{
  "dataset": "short read English sentences (LibriTTS-R)",
  "encoder_norm": "layernorm",
  "encoder_activation": "gelu",
  "encoder_head_dim": 32,
  "encoder_fused_qkv": false,
  "encoder_bias": "all",
  "encoder_qk_norm": false,
  "encoder_subsampling": 4,
  "decoder_inner_norm": false,
  "decoder_cross_attention_every": 1,
  "orthogonalizer": "newton_schulz_5",
  "max_steps": 7600,
  "epochs": 18.7,
  "lr_schedule": "wsd",
  "weight_decay": 0.2
}
Rows from block 6 of the text decoder, named by matrix and row number. Rows with one number belong to one attention dimension. Each number is 500 + 25 x the weight over its row's rms, rounded and kept within 0 to 999. All counts start at 0. Numbers have three digits each. After the name is the row's rms in percent of the matrix's.
# v: cross-attention value (decoder.blocks.6.cross_attn.v.weight, 256x128), inputs 0-127
# proj: cross-attention output (decoder.blocks.6.cross_attn.proj.weight, 256x256, transposed), outputs 0-85
v.109 104:538522478493512467496499527517455474525534518523510470512502501496507507476544478519476545499498509541497499499542462548504505457460498494484499500540498492546482475489482515485497499480465483487490485492519500475525484504497540440508499551467471490484520512510514553521474524452474495484536529472526476535478497451540517473508487481554533479507525496456472534499501483480470483520493
v.110 095:524495507462501478537491511484490498526526527487522508497488504507495468496536497489509527481513497475533523491513448512503475457466476524517512518473490498496487478477474529502518569492501511473522528509532495499531510503527559470498503494489503526493519507517456537547467510517523504478524495461553507537492520486526436503441505489503483475505484494583503545522447491507517472493505
v.111 107:516464481513489521481517519492504511481477497500448525518513477489509486540472485486522511523506456474519502488523505519518490538518542509509515478536534499459477494477536447499557503467494507499524501542458546476510501470518457483516511499519516573536495524534512497550476479496519522496504470510527432512508488504483510522514559511517463499513484481503525457510511523479503474530525
v.112 105:532502485486499515532517473535451528486480504501518521510515502531510510486525482515482507514515473482527462518486516517511522508476532454512494484472508473496545515488485463503546498461557500496562473456496497449512483477493466468470522493482540532532515484498493513513487497506530518499487486483481519532495488492484507505476530493492498460515580498562463486484505495472480451531454
v.113 102:544504498518484478494528491541482488497490554494497480503499512529516492493489468545471484536463537498466483477485522536446497473492497482491458482513519497503527497507442456489476534485513513457488449486480520453493479498475496473479488525539502470479507501518490520483445537474487497524470510530474523501516525475529498494535497512492556501501530522511496583491526510508525511512520
v.114 112:511488551515506513530499516508510502519484490471463493463487510532507488504476475530501503500450507432493488506573505472498516466511497485491513468494494518517529517501463417494462578482522500475498486523516566488540484499508492510463520500485492524510507498444492494530477517457509477528506498474468478468485484508515515535471524507504501465503531468487509520498488488540498514502508
v.115 095:498536506521485507502474482513518522507519482480493538499465539479493483487489535483495510523472515570515494496490442497487529477522505530491479499483527514535470459434517504551495495513511520538530459507483459482525482520543529551468528535514503505503505513505500531489523491492515504496513541535536491529480487495522471492486446493572512470517547521495496520474521503530489514506480
v.116 086:541457495467488483474492481476508502480518489510446490510493526508521505518476504506493471529474514533553536462475483475506511486535483518486487561576486503549515470510444542473491497477462532521499537493497487483474475497502480506479487486467518542477491523484511504478504460492527500474486543492509506526471488502462485561535477512502514507547481495479502507527546500497527484502520
v.117 105:472486491564514519530487493467520497497484523473502522438500543511476502519498513450515513512491502480475486516539425473459494484487523492488503504480465507539476492489471440510498549510551457498515484532524521484502496501472471493507500488508516508561522490543492471543505508490470471482497477493512535470496506495466497483475500540467492521531449487512466517508465483505522488491490
v.118 095:506490515486530494515468496468484530525464533516454530498529533461507495514528457478500498512532494468503484472528480468445472468528480513512511550450483525491509474517498441515563519493481464502505492519521523476497496498515493486516492535487515511472448521506521497479500526535489527487489510477503503466503501500518547532486447510561466471502503487559537487489490495523484487496507
v.119 099:455473495502508492499479467488552490471501537496511486505490487495490509500536532475557483474525518529521561489455477495533493504485501499510557493504487468474512488540534471533488488511472490548530550461529476499510474478516476519517486504518472508502483493478475457506521511476520525451521503467465534504513518530452534509483509467494446462529470487535493507539496494506490498510485
v.120 101:497509476459486536513533481487526474489476504511501539499484479491475521460468549450467521475482505471461526494504487457494512466507489540496459489483486488507521517504449500487524472494504489483483539492503526505490506521524484525447506553468489515469509459461505473509519520515546514494511499466485489527487494483471429505486506522513544494447543496557475514499492505508471472477499
v.121 109:473500558545538500519449544504502505535487498511521496485492472481512509529566514475520508507489493479515496518502523494551522478520527476524533518498446529496446513485492543506468491488513476506447515489506448457489471500500483500532500485470493477449532515464484522524532488487508490519499485492511540455499500504510529483497519535544509468495528502509497477533501489490480492541454
v.122 089:515497471505495473516511498479489489495509504531514503518525510502517497469507511497506462483507511454521512493532486509554513485429501520553496524500483459506508491528473534526475490515548519457503527505455470509523463509481542497515505476474489513518494490448417535563487503493504489471500512436535477518501487522510521536481485547466492518516464517478485506467501488487474492500496
v.123 098:486514524525522498494489494460490486494475486527493520456503504533490512494485530502489477525503468520502508508479452471515497488459513541496510504496488555514499475468514460538523460504560498565535527516500462547517500515473457516501491514538550494498498461467510486503459521441500505492492479535529503478510457506550490470468514529498508498516465502504489494475514501509547555494510
v.124 091:553529475531496479487479497487498517525454490501535480490494510488510491513458514522521512517489511518528517521498442496512495522545498480523478539506474556538498477463498483462465517530547507553496460482508500482495499456499449503516487515486500516521502504509486438502490483493478509434473535487491500444497500513483520505519460486455496450528501490511521515532520496498496553497508
v.125 097:466434521502528498470506495533465542476478522519447480520505502515510501512546471513475490498480499504477499468485517492488493500528519457496525503514462533487487484525474511498562517528477485472476497471538506467451466517506495473506498574481490515500466532513548494480493532483492516470491514514500499450496520524441533491520500533529480504500503469501481472536511493491518475515545
v.126 096:527512520498487534510485556513457514509511476498505487524509501526510466460456508531480490494494478434503458530516526490513544485493512473534486493506462504522496505480487502446474486484538508480531492451497506514507452505468505508436505490454462463505506485422521504520470521476536505500498521498532500494499468526497493514500523466489500472515521484460504459498544492468469504502488
v.127 092:472454510479484523486450531469495473500532547468464497479522521537502459507491493487490523525515498498518478472464497473456470517515491484501528513509505489481433518531502512468529482486475493448489545481493499499471512521506517544488507477509508528568521512506493532555500429459524479523513500502501535531506475524501472488514528517498481483510486489495471500534461480496509459494510
v.128 086:467473506469507471492475515475488480501496479488535488494511452489520494509553509502464514460480501450497495489511503523454471514467495518507517550528489514457492477482478481486483507529540499555483475490445454514458490510515510493490490493521467529498519504529491501490555506446511474482476496481549491488487509527523521519529499508533490483527495503512487541523494519558570518503529
v.129 095:484514523511495515479491505501501503499483513494474500504479484486497489488513504488497467534514497512526467506471470496535507486508475491450494463483512493543514500525468446507495527494509483509494475526536482494523508513459501483530498483511500524519512492591475476490532458502568509487528496493567438487507527488494517440505519506494473479460466536502542479477468506559539486490512
v.130 086:477449507481500502454528527482537474488495498467453533500464458484528529498529435469496535505488484534503489479505493472550505435499526498508516469515478517517527471512486524527551497499474513489458514529490505486509450508518484502494531527517519533509464450510476526473463461518509517498476534472502489510502492500509449512552538472486471487529521506490496468506500503505509519492513
v.131 107:516478459487488485491542521494483489484507481482495484488496451510506522433524516520493491515460518507521564532543505515505467540495517484500481532545463521516481493470506494506485525507471518500508507486474491507502509521569474485507534519528520464473495505508503483509531507520452506502423490457473462504477479472540506507481535491535488497536517479442512497511493499529537493488531
v.132 109:522468507483517549508458483488472480502537535533452487458459462518516524512516536547494493528509503476540477511508544498490474542491489506504466555513494434531520503491547535513537505518508533509491494477495492479533494493524528496525479513530491464490505518517503500514491539550517507455487507510464475519461472478478496472506495522500511515523500487461515489448537489478493481483493
v.133 102:437541530540480522489513510510497511474449541528514444524514471469492475485506518524506468476503485495513484508476511502476496527509534500502521520518483511459444505456516508517530474546481500460527463476518522487484496439494523509526517533485481486537484533527495495508466513500534480500508525512490490477481524489532523461474488536507483486491493489482503524481495516544527434483540
v.134 100:474521495525507491493518480493478480509473486511505528495484505500517506507518478510488548480487512463476508458473506535445482552534472514541496487472452521513476487493501513465538530541495485538506524503504530501554495495465525432495489490488467528483534495443526554475497506527448511513501479515472509500523508496473535529491535471470519495505526496447515531481518524529507483498526
v.135 099:492519500497494520505495500497572494529496483524510501448519527474475460512501528476505475481542492435494490453520486492501501458504522524484511479508481458447523491474493518515477520560442471506453488464481494498504497501478538540512494464491475529503479503473518496483469474500473512532500530481459534521513530536496467469508516524525515523523502492538500528524529509469481522493467
v.136 085:456531491547491502505467523481477473502542502569485487506478496502501512512536483493537506520499501513516483526479484523445508500516486485454489508509475514501516508471504503485551487507570538500464496507453495512505498512476486520517494508525455460508522502500525543536529530523530520492474513476537477522519488487477467493470444477555495512536534526494453483491508499496504535512539
v.137 109:482508499541470532509469530465499517528534508437498489482454499491523465518539550476479422459470507512501525512493526472463462530527502502517539494489529503483475507534485504501487497518521520476503523506539445467501498483510539478537501510500476498485566515493503484534509540539481498507492487519561471499510536533468506484508510503518495467474520506498478501511495494510511518489479
v.138 101:518516476511470507523505465537518532476512515547477511516467493509462437537505543509523493531500513526475491465492479560516494510499516508504524480491487490527494531510488478514441531468495490531501538516495509483515542518502486486503487490539526571495510481468509478534501500506477506521508480532528525521490527499463497458481525503553466528471502488561467498517501484465462509514474
v.139 092:511516461484538492532482540505516520537522480468509458467502504512480511488499499515470492524481501510502517537514484503486467503514495541509486531523493475546522492544569437490552487465527512450490513490519478488491493494522510485488494464518527434484497526493509481475449483482481507507491534526517474511523497525462500484482424491468535452491507496483492503463498484501520496490474
v.140 095:485534540487512456465536502517488468538464517460485517508534490524532521491541471454532506469508495488504514508528513466500556516515525485490469453485528497522507481508471516506501531518484524462518454491546490515501472520504501543498497533477538510517526496518472467474511494495541469519487492455557472480488526495533493460524483528483497489505502486473504509566495515493539525499514
v.141 102:546513500527492503559488484494518516535495464476514481514490537501520483517478520527510508489491505490526494494542522506516489517491497513532517475452503507469463507511457536493465498505491496475488513498539527515504516487514543474470490523502542557495493491469478466483500463532433472434478533559512467540469506452492518513512536489469492482514497472524546507499476471475498501507513
v.142 088:527508495468521483530509511519488478555507515507495513487499529529514519518496477510502544470499528499515521465529501447515529497512492506518514437487508540506466507473483532479502513500470534473502445497512538536557470491464540493509471492521493529487544493496498480480500519490491469485507543491520539542464493522477487485525509534470557481482512496523521522481510503476441530478546
v.143 087:514485510503496497490506519534509480479542506485514533485473532507508526477488462524488507469514508517487550506495485448490520503513482499467517562488551494542498492509458533528560492475483530494512521499503515480466503507488513482424523483469481487534556513529521494530508530497501522565525484477493494498494494502460485497461540474496485519503472530460526457501532502506455517489494
v.144 101:510493480476472499545469476540500476499512511545492517483509524549525502494473478535504506462466498480515510508522487471483536527487467499485542517466554521507475455496518507487512512516541540508478527516465513516530503478532510448481494504505481514505520468490491495543538534540521488516541508444549493535511520466476476492551507482486477514485471519542485502463522505476461496497485
v.145 096:508489496474515501525512509465570480538518507495494501501535457510505487489501475487496512496482482482566483484549410466513478478514489504452516464524485500537511472500518473464517513528493504421478496491521464510498484521467519533503519500518472505494528478523518496467486464508505515501473479470505491551495503472494451477495508482522499477484468552508508473483472516498513513506527
v.146 098:504516511505526552505541498511460488512496455478487522516524526484455493521525531486477449542471524451472484489529515547472460518492511490514497478498466511535496517447494464509537526525500492513504500524475488502485494522503488486524489472551497554483504503511462506461531454486517507453493483504468499499528507554475538466501482550476535532494492527503501479465498494490487525498512
v.147 102:542520446482483485492541506486510465554503507521503487444486466512486476454511503510512465496469499441491494477513460518473554531511523536499527458539515483515458468488525484514460525544488492497507496468468451516500514499485491502528507520481506465477493530499513528524517500474480536538479476475452522496531507486512496468429500517503508464473510497486500507492488491514526502512499
v.148 102:541489515523486454483506496494494481501505535498478504489491522514513513528517466504487488483491502519494493500531495469485527492495508529514459525485540443514533499493545510535529428497502518473453526503460476497495475513529499454492529490532507526440520484510486484497440500509525490440504523481511455501482502471478477513549512481490467523531480465504484451526477496521469536512467
v.149 094:529522535513495497481530536474477503500489487474507495527469483483510500504518491467511554518486483531481545450484477493514491491534491487501530484459489547526461515502517481459513490473532494503495501523506491520515499509487501465489501501503539553519528476504476498504510442494526507503465469521543459553518546543509515529439506478533540464476499497490490529537526503533515526495548
v.150 103:455489511490500461484487497556474533470503508517469512520487518490488497497500518504498464497528499451478488536507522522495522486493483503456499530477499481492529468490473520547484495536515514513516475496515517488477488525525498544494480500515513518453448513512484524541504535517454491500537520474523471479474514507548508490541522524497468509539431480515506495572481512503473561483514
v.151 092:469531510489520490464492470501531511454456582549462508486515498507512481506523528496525474518505501482525465452498519472511495470494491515490478496517522490492491472488500446509450490499500494509460479528469504507509505493539512472517510504531469546481485495551457507510512507493535496499547515467539480550488519493539460484496492512496510518509451515544508503474470518520459495510471
v.152 102:528530501501499531481557521501524455529501508475531495474450477479471492507520502515469505472452533504467516515503522490457501513490533534522525513524479485538496485488485510513505514530476507475474510487462447511478513507517542450499490471515554504489541523506503464467512478462525474482443487501493494516461550489491533472488515538517536483514547491496507456508492496491542492499519
v.153 093:443529463505546503519458515500546535490498529496505500487521497505491472489488511506514526488544506528516466533469516503527468499485492512513478508501441499468507517526461508457494547471498487481516468497500524489515552500490494558523489494524488492548452484462540504491463534516475522523502515489526487465487500515518484465493485502523452461527517474494504550515529509502533473503454
v.154 107:528481463516493477505504498485510457489480492514500504475471473506507467496510506497476543480499479511496507477508470534484489512513512520501464491521506490504535507522498442460493507469481489492467518499499457494471475492494515416520486467515534454496554494494486511462504441461535515523478505538469491540496508482480520560517516473561495499477538523518500498496485523548554503517493
v.155 096:469517499486487514523525471499475462516478509523454493499451528524485515483491485534459475501499512454498469494501504522469509548473460535513525500493503467500470489478556516504516492566503504491479491479437497509498495484494515490537478498511464513455487528509522550531484502539517496468545520486478507464520499500494542501497498523464512454492496522460539506443497509494510455474485
v.156 096:523555508483479447499506492526487493540456512518504451486529514514509499544533448499534469525481500457498471489497512512500537507530489515523491489448519497525511476439576501540472483534516513501507531484501524509539533470479504473474472526489493545484499496465513487520534493527495505490509489495498490483487511499491495466457448514461504499483470456510474506526479482519483519491486
v.157 097:487518534515492508504532489520503511480472527504542480468569508517473501505522514500502507465507495462488472481517514499501480521488513509516483523488520492474488512438519486487471512520454517485509503487507498504420511499485505521531488493530452519524508507537502483454534479460566483500529493489432518515457487512554543474499483531516511508486462494498506514490492488481546451485481
v.158 097:503496483466559485522523528462534546513522484516506480515504507504490509512469517521504515521522484516504479480534451495575443498510457514477515470491486480530500484542504511505514524482494497419497443474553505502503500525501495539482471519501508465501464484519520497459495496493513501510483452489514478531521500499508477504453497536484503468475519520428520511505500499475506505498507
v.159 096:452560505483494519520505505515506502493497553479496499472499493524505462437508503498508478477504526494484518459491491475506497536487480508513516489491506504497474480517480503517482563534469515463510500498466476488544548478504526503505497521500535539540505473511480460483509538504530495520526505467562492483477521511484498431533549491481510494502504488511526545499548507477533442500488
v.160 096:518468460492509529557508539478484500518502514525524509500466496495515509480514523516471525459505484500477537470492480464463535460461480551525532518489460506499490518471467547464523515523508484511505500462474509495483496498500498551504531462524499492554505463465497504500454504488487482502489535496491468542482498544479524518512547477516497480516523522501505518494574504461483488517487
v.161 103:491512503495524489492492437483487488491459482495476540507513517522493527492511498480501522553501501492485507505514472550499498497506528481457480508519513489505512502509494489510518492496494501436459485521476479488534478497546526498495494517470514519464512497504454459485439505501473452478513491513517516517486533459492475501538470473507427552564510503488470478544475521538488541504533
v.162 084:466487492491521523505495529505528517517517500529479502445507494508485481487528514492497423540506536460527492460509457553535515537512492534519551510517515480498491467505518490571458543487481486520527493507519526482491496506467527519513506522561489541455493521520514551478511501504509538521519498495493477533517518514486472485490502517512486488480497540488507528457521494533500492493468
v.163 109:481497476484482500498559471463515515502510464495503518513530494509492519481508546497522478522464472507471494485510473504511479521487516484486477456528461463516493509525475501468534549544477519453471502480491478490491471542535463504515505499529499454539502457491470485489545525502511520524473480493477488470543486470505492456483537490522456502535523525490525525527460520470546477517472
v.164 096:571483489486503489514484449507473524487483503482526493490494507505505539498518561516493456503471501526478496500515503458518495514500511481509509530516531488506510527484511473500503482510473507498545508479495501489528500501545484454508493510431483483515542514528457431490524509472475468528496459544444529492497486514479529513528506481460490533478489454517470508482456485513486461501474
v.165 108:489482520440487477489514521541459499524502469527490490508472556487493504517536474477485481533458527498486518507497486485501496459472457448469491457481471519528521531490569512508513495511492493541490502472484528513514479553558491519490487478505509498465543488518511493526503485490541465516497485499488509487459482525465539509522495502504491520515463526522514496508445483469473532476492
v.166 092:468495498437473491522518457536522491512501497515485498495553525513502476536509502501527491506478488457496510505483477517468507466482480486456476516500505521544540484484496507514528545521481537499469526510491497513479515501534461525472467465568484495454495479481509503504478490531480496481512516492531487548449469469517498501518490510501495502508483553527522461495454487436499507503453
v.167 093:568477523509471495431509469500522507480517501501473496478462458487498515538522505524506503526481517543498513521453501484513522543476495501509494524517536475501456499524519487514488451483490466550522482514507514491514509515539529485498522502469520483435498557518493467506527546506496485501485472470516508451502502486499480487498529495508540524473487470493541459514493504505483521483557
v.168 104:518523481501499452482496550429459494522472504523486456508482482490521540556496530492520517487515525489537471511504533464453524499516482520490494526517436497519491498493480499479520478541530492479472479429511486501488497511503501509546502493551495475503528518517492456518498493491489497488494468481487449535471528486544488483458487535533529463492485516470507492511492488510502484480514
v.169 097:470513503493509537482475525480478531514501520490484536473489496501490500448466473452486474542491472488532496539482490506499495488508508472467511453518458495502515496533524520530459500521515498533519479516546443461469487508472511524506512523436531485515442475476520533512507481519514533505515526483504532482553491507538487469517499521502530468518526552497527540484466495491482486490495
proj.109 101:542486497521515453515539514493510487495520499443512546486487508481496501550519501483493452541511517501475474482529550504490446553458444513546487490528486471496469474541510548518535473509486520511528489458510506486496548524499515536506522487544479541501500509
proj.110 098:516535465494485475501507512475463502485505502525482504521502521505463507481534498483500491484550510516489457487483483477520479491526494472547460500485516507515478490495497524510532476487505536533514489462499509515509534560510459507459557482543488514440521447
proj.111 102:466485495508491500490512497477541483461475470473511519517474485475471467477486494515490461477529467522470530465519470541490473454474474532505503523505522471530458496476480469448489504524484484508467476540479489501528460501494485478496508480531515504537472489
proj.112 098:524520517501466480528483535494464473450525561515504501481507500439459506416494496479508468477542501497505531476503503493506464522483482515507516500475487488482506502507510488511482484514498442487494467539521492480515471545480460500468485472493487540509493463
proj.113 091:508520484530491489493488461562491480491531506468527549435501521485482503503455453505450506531502496488489513492499514488488478502482449512466506480482511489522489474534513504490522509539456522464475533473534522502481470497514471494514505509504513524534548503
proj.114 114:539531498502496473515492479531472440500485498489478504507550473515493451542536500460482461484540497493500509508533525486462471501479474484535519494496484484557501475477509491487493521473481497529504535506507500530524487527500466503443503477479541494554545475
proj.115 094:534497496498471511545529511464503487548465508477436546492477535483508506482508513475562503511484543505538486504517542470558475532528505518502515515491508508503512481497532471512496492539465514518483504525493480494486473481530485521490527518515494527485489492
proj.116 087:499520456463495459499499481537507547478487482490533515594529475537497478520510460513508515523471514504444501503481532492546459534524494485480469494465481471505536537498498530497513509522479504508484507509493530491497522471501493514561475464456476504507495548
proj.117 106:478469508483494490500522498499490505489503482517489501470514508476469487481484511474497499442528480518503490505564473467488547482521525506494495502501539494510453497501517468477482506469500497501468473478516464515500489528508499485474483495483535472491565451
proj.118 097:514522514469512486507539510540504536499500519480477492541523500476526489514566512473551506496473454505484465496500482515496525523494513492514502496493481483539453443497510487527481485533458520533465492503504502471525479528499501491529466473478466514484501466
proj.119 095:466503501462541494548487492490503527490515518508479459514530484468479535515514496527518507536467485514505466514472503492524456473544538436502484507488496492505517550449506465542511527464524519470523510541532503483509454529488519523484506493422536511494498482
proj.120 096:484499479471507514495468500489523520528537489545464524492501522528487504495524490499461519485515554467502483509468495521457492549483507494518435534510505522466509511492523490549492509509505529479527522517508529482541493505479496468489512456489519478506495510
proj.121 111:507450529504515485488534476487461481510512485544512464550531494509492516502511554522521500526514561477488514491491478494526507508574478450505478465492510548512472503485496533521508481499509504513510538490511487542471479473503489523487514495487500496517462498
proj.122 092:451499458506513527461518502455462486472474464538511520522490523532475514505537513505481490501485513513485482468487502492519479479494525463465511510508453494471471511478502508538539498468512503515511522475482487520476490489501522482506524470509508527492518499
proj.123 100:476507497501493534544480516450517517507474472464401479470543541511455505516498484485514501521492508492532503511521477528554520506515530466537512503494475478522472540505493462489471507486504488475502487466501462480479488491518512483522485417460481461525496496
proj.124 102:534502492513492525500513529508520538493494502454501507520470521475464501506471508523556466473501534487475522536503546479506468475499501473508508462512502541509507477498511498506497530493481484509556495498505473518484488458510491485528491519511486509527483472
proj.125 095:510479502471501449502487459548511551514525477487533502488500497508511498496509461565516503543492447463464500494533508503513513494517487530495485498494507479503488461493510490511487463498477523510466517536518506515523498503504508530482486456471476517506537518
proj.126 090:534516502526471492477481501489474483479466513538476498553481510524505481494514566493525477540525548482461514493518505499498493509474522467516541470499468503494513490493457472508435465492518482501498536482522495533479521499474474530461497489487463486507502537
proj.127 094:491486507504485422519505535496500495478484505512568497546529491491540498489527545511502534463525490519489533483490462532494501473543474482506501502512517477493472515500451499503517468552483542497444508515498481514482492547500475533494517526501521486477522518
proj.128 097:503507521528482486497478488496488486512516497499504496440474492460524473465531492511578437505498495476532506521534490476559512481489479498499510495497515500510484486502488490523492487506496519477533510513502545482536513496488514492536538480532479483527515490
proj.129 087:488539515505530518542504513544499512486519506540490491487504532497494484519514515460493472475484491513558514472484522468493523516513442484523502483506538485485529541506519496458518497486522516499542543472503491501497549519510519533486506554509510545524459454
proj.130 087:496528516494476456552514490513504490520500532519481475522494513467458479478510473498508493519522551537518469499492490508474498480464519493468478511521534492461504585472505468498486486492498507486514521537443464521508520491492525475474527512499510511504424527
proj.131 105:515515476467480495504538485485475506486512489526461489531484513516488491490533429466524495486517491486511467548498490465509488468470507496470462510464484531487467499471524497525507480496446496499534485492487477541502527515485475527513530490501515440501492526
proj.132 112:513495520480455520503520478516495487482461485499458512537542546507504487481538476501498510548486501490483465498490506502510462500423529496484509520485463500458546504529536474511481545480496515524521507464543520495487513523486516520504514535497502448485493444
proj.133 101:450473506519473462504484529531554498496505480508427516436466509473486491497494519498510521542509475488475507516466492500526477514507459480534520517515482494442457523517552492533513494562488500495485488487520502484536466528472492495494483539507524482458468554
proj.134 095:490482506484492494481548536511520561453509485490495478523495495512509469521509488489521523499495532466503472501543520526513562502484578506514518506517415489507479503482470473508459506510480478487486489474500461477493479470516492528516488491485489550551538488
proj.135 101:470486504512522494488489522539458532525437508486501447507554514535520539510482446520519491479493522492459492479498450529512511474540506530513484500535490510549517487524468473504476505474535502487486479534481524493480500488527553523493506455543524501514523534
proj.136 078:484468518480499485490506436524526493504501502468487496497497474508476467470541448504491470517465458504520569517481544535543484496462459506520506537527456498514538523549484488482514486481504476525522501501527506480454480513456520505525480560507521495507510474
proj.137 112:488468517471496506508492499473479523509487476514496541461485510498549556493516507545511454475466469504450566474461500482499516486481508493501498478527442511505457476491484548492500510474484510499436498495481504492530522486500501529473528522512490501491538500
proj.138 104:490479477456552523481498529483475467498477474456515496496492530526517494509515482477478499500472451551518532495455473495502510504518540496495505473496513450493471478544512498524481536481463499517542509493466532513501478487510472489505498479538538518532492504
proj.139 099:506513493471522515537495486507557524511476521484487520504485487516484489470502513509477468498517486479478493526541507470479479477461512494511493527541489530502528488498487468516510495447478503496473513472509466494472515514521490492504467570511467505487506448
proj.140 092:499543500525531488516536507509528487529541483527494518529458503502492518486502542470544476467514540521528449516522474492455494493459476504524444497521524528483479513499515530485547469546491515496510494550487468524536505493516519524523521530465521525507530515
proj.141 105:485515515522519560486494538473473509461455504482501498479501546511477494519484530546537531483534545517478510499497511497493498524503515560473502483495504499525508487447493556512428508514456449467522484464547504517511489480524495523493490488512509505517489505
proj.142 088:489506508518518566485470487527504490496508527509501539536448524517534483525498503540502501490463526455474492499520490481478499505503472501505502510490505490529489530485522533438465515495527488474500481538521438512498457472517518512486504533497494533501512485
proj.143 095:490504455503488446566470481516492519490510482503528541521528474541495529512502502521493511492496536531509559470467467512451509518497501479526511491490510503536505504503502505496481486520503481519488503528497551503467502513517509508482511458486491461481471496
proj.144 096:537488496519506496493451482513480484493545507511515519539493525510523481499501534581512491515468497490508506526533476541447513509481519506501524511492500497471495523519526570481505504459522485473517515479488518512487477503509501497513481490522485534529521496
proj.145 086:498523460510543520494514478530487507505495460553496502515545491474499512475475475530535430494511475495508498524479506513499511465516482506482525502476533515511540565483497501502511502469461530478553504507489460548519516471498555511481470517565507493543486476
proj.146 102:528481531489510531493508476520520563516465509498532479483492503537558471498526514484514463468452473475517492510458522511471517535551499484489538479483472470467508476525534486484485469493534513495497475466487494502494553446518475492436515496491478502571507505
proj.147 096:477498492517500507514525545510481483495509471502484507513510510470495494554507452431505472469509490472528467514544521541515522470508534514505511464496514545472520453530458530494479442476483503493538526518449475551486508536495503518507522542491523504513537539
proj.148 091:509560518494535475525480464503477506490528491524485502523515450484468493460476503559532511508481518500494458501475505487475461494482478504548524529488511445495547461540528484472501503488475498505477523520505489502487531499528486500472528488489518528480462471
proj.149 091:487479522503544476482522532505494533518501520545515489490456433516455474543519521513522494491487530524501506512471531485467538477486498478489489520534499489553460482510475481522490466492501502511513488489471481508471499498487521474514488529497509500560504471
proj.150 102:501501482510511517507488458521472510494522463498508512498479522490505509516513519489524505520512465506515482508524426499555481497480500522490471483480518502477540470528540523492489483520515468502490509493543504525536536502525478451499509486487494485490537548
proj.151 094:516517472498481510495487516542458486506516443542487486511524531472488491481526515492495506521470473470549455496492470497492509533501485499479561513491502487507542496545519467479506492475504514477504514501529481552480511526494521448496490481499470509506487507
proj.152 100:445504516495472469538520547500508484494482478508513504505472510492510525512489450481530457493530532507495507507508499494446485486471567474507508510482502469489487473518510493556454516494510509518507524488437507495510537485542454491460556547544506516526495504
proj.153 092:422488504454463520506493528519505483484513481446493493471497531502481512508481478455511484499526469531485532484515489471556525510482520492480502525556470510483470511469508477530495492511472488483494498527529491437516483486471501494517482485526520520428542507
proj.154 105:512522502503535490484490532528479474448470496501494457519481474477510471502464477483531487465485507477527486507516547456489537516480529500523484526423486466527505505501450439499512519478467550516504517510491508482492500509551512540516465510502504574520485471
proj.155 093:498487531521477554499474518489490458474500482509464533465529508481501463536542510472499526517491507443486473489531511526530510506479525515508561503497492521454513532518508503511468485498505510516507500489493471484436460479502471471510524516496484487549498491
proj.156 090:499494549552558515493541480495534489513533478550514533507503509515469485507499511508477521494491535484492443533484496507485527531529482487539527472556503481500528475523550531516531528466454490504550519493489483527445445488504487502561469544503502499527517491
proj.157 096:481513478528467500474521525482525483505475448482490500506504437485509538526483530527513500454488485492498460468459491490504516547547435483539527485446533492484477480546549494500493471547547533482528479491515527495494485481505469503499511484469492509516492519
proj.158 096:479474475456495509510503516503547518480485518541514540499526497538472502508510499470494490521530521506468508507510527518519524472478503546475493531533502543457506537463511540528514507483483515534550488502532474528450480467510488494470458526499485488524502474
proj.159 097:476507519463499507449471500507496502514527465542462455540508558497515536499519530494535487495504479518499497495499495438476498496489569518543519513520528518510441541503546519541503503491532483447516524501479509539491498492488498491532527508522504511467499506
proj.160 100:478465533504470486503464519523458503474480560471482480499487486532511474522510482526553501496519481532501510502477476492493474471468534501501519513489531538519477497481459490504456463504516488464502468518532535482539502491515515518497528430525485530470517503
proj.161 104:535507475454523489450513500525499511514472505428491476500483495455533457446521521501516492571504526514501472579548479495506457496486493510490450506479515436504516532490533526486526510524491458532476489543517486552476516471531513507486485494465527504489507524
proj.162 081:494487518468496511503463513520478529476471494505499547455533520503499470508512454481491482500501483502547480498487500496557563551502507534502508466531481531462518479493509452493457494498511549484526526487504482503477485549483557505478495524487478474533433435
proj.163 112:491464491472493472494524506498465497484485482484465505536547482523470524492482481479521485475512510494493489533519532492478503442513535517502488481484517512460518534479506506516516469490434456482541483531466494481498515488524426533467522484486512475484525520
proj.164 099:580496504497475483505532472462460490534521480524491527507527484479531506500523506498459515492497515510459487478509514489480478505502496445498482445446480440487462482499522510478523499498495525535494502445555511520504514500531442539499464455485492465482479497
proj.165 112:537503500497482474514477484518488459497487529565489507513490499525500501509517505531496499481476525515520477533446459494533503507499475495486517478484493480525524517483518492444496524487506498518498453484505484507509506482512482504481507487512493534513458473
proj.166 094:506495488490502505437504487498484451515509474497509532545525551522497495460506530477517503514489493495507520535481471462502467513493500529488554507468528496483571542500478507501503552481475491499546482529465524527520523490513508522531481449528505496533491519
proj.167 099:540519461493528510519535495463509494495503493523496529489492510492528499479487451504484500497521506479484497508485474479506448471494498477532506491480501505507509432540500508501463532503501514493469490477515462521520530550474520442449519519499529435539538478
proj.168 108:462522499488516479513542507511479505492508525503477543500519516519475470541523492486498448459492539509526513534462484514488534453474458493491522496510456484506499487471522488537482483469475516531529493518518460467500488493497438513494526499533496506508525465
proj.169 107:521486521525480498550470539491477495524516521492523440482532501487511521486516517465479489526519454510502500516516478470518535475508512522478479474528502526495530519486436524484509512475529480484505527488465473468491490502476547481482517545456506468502493493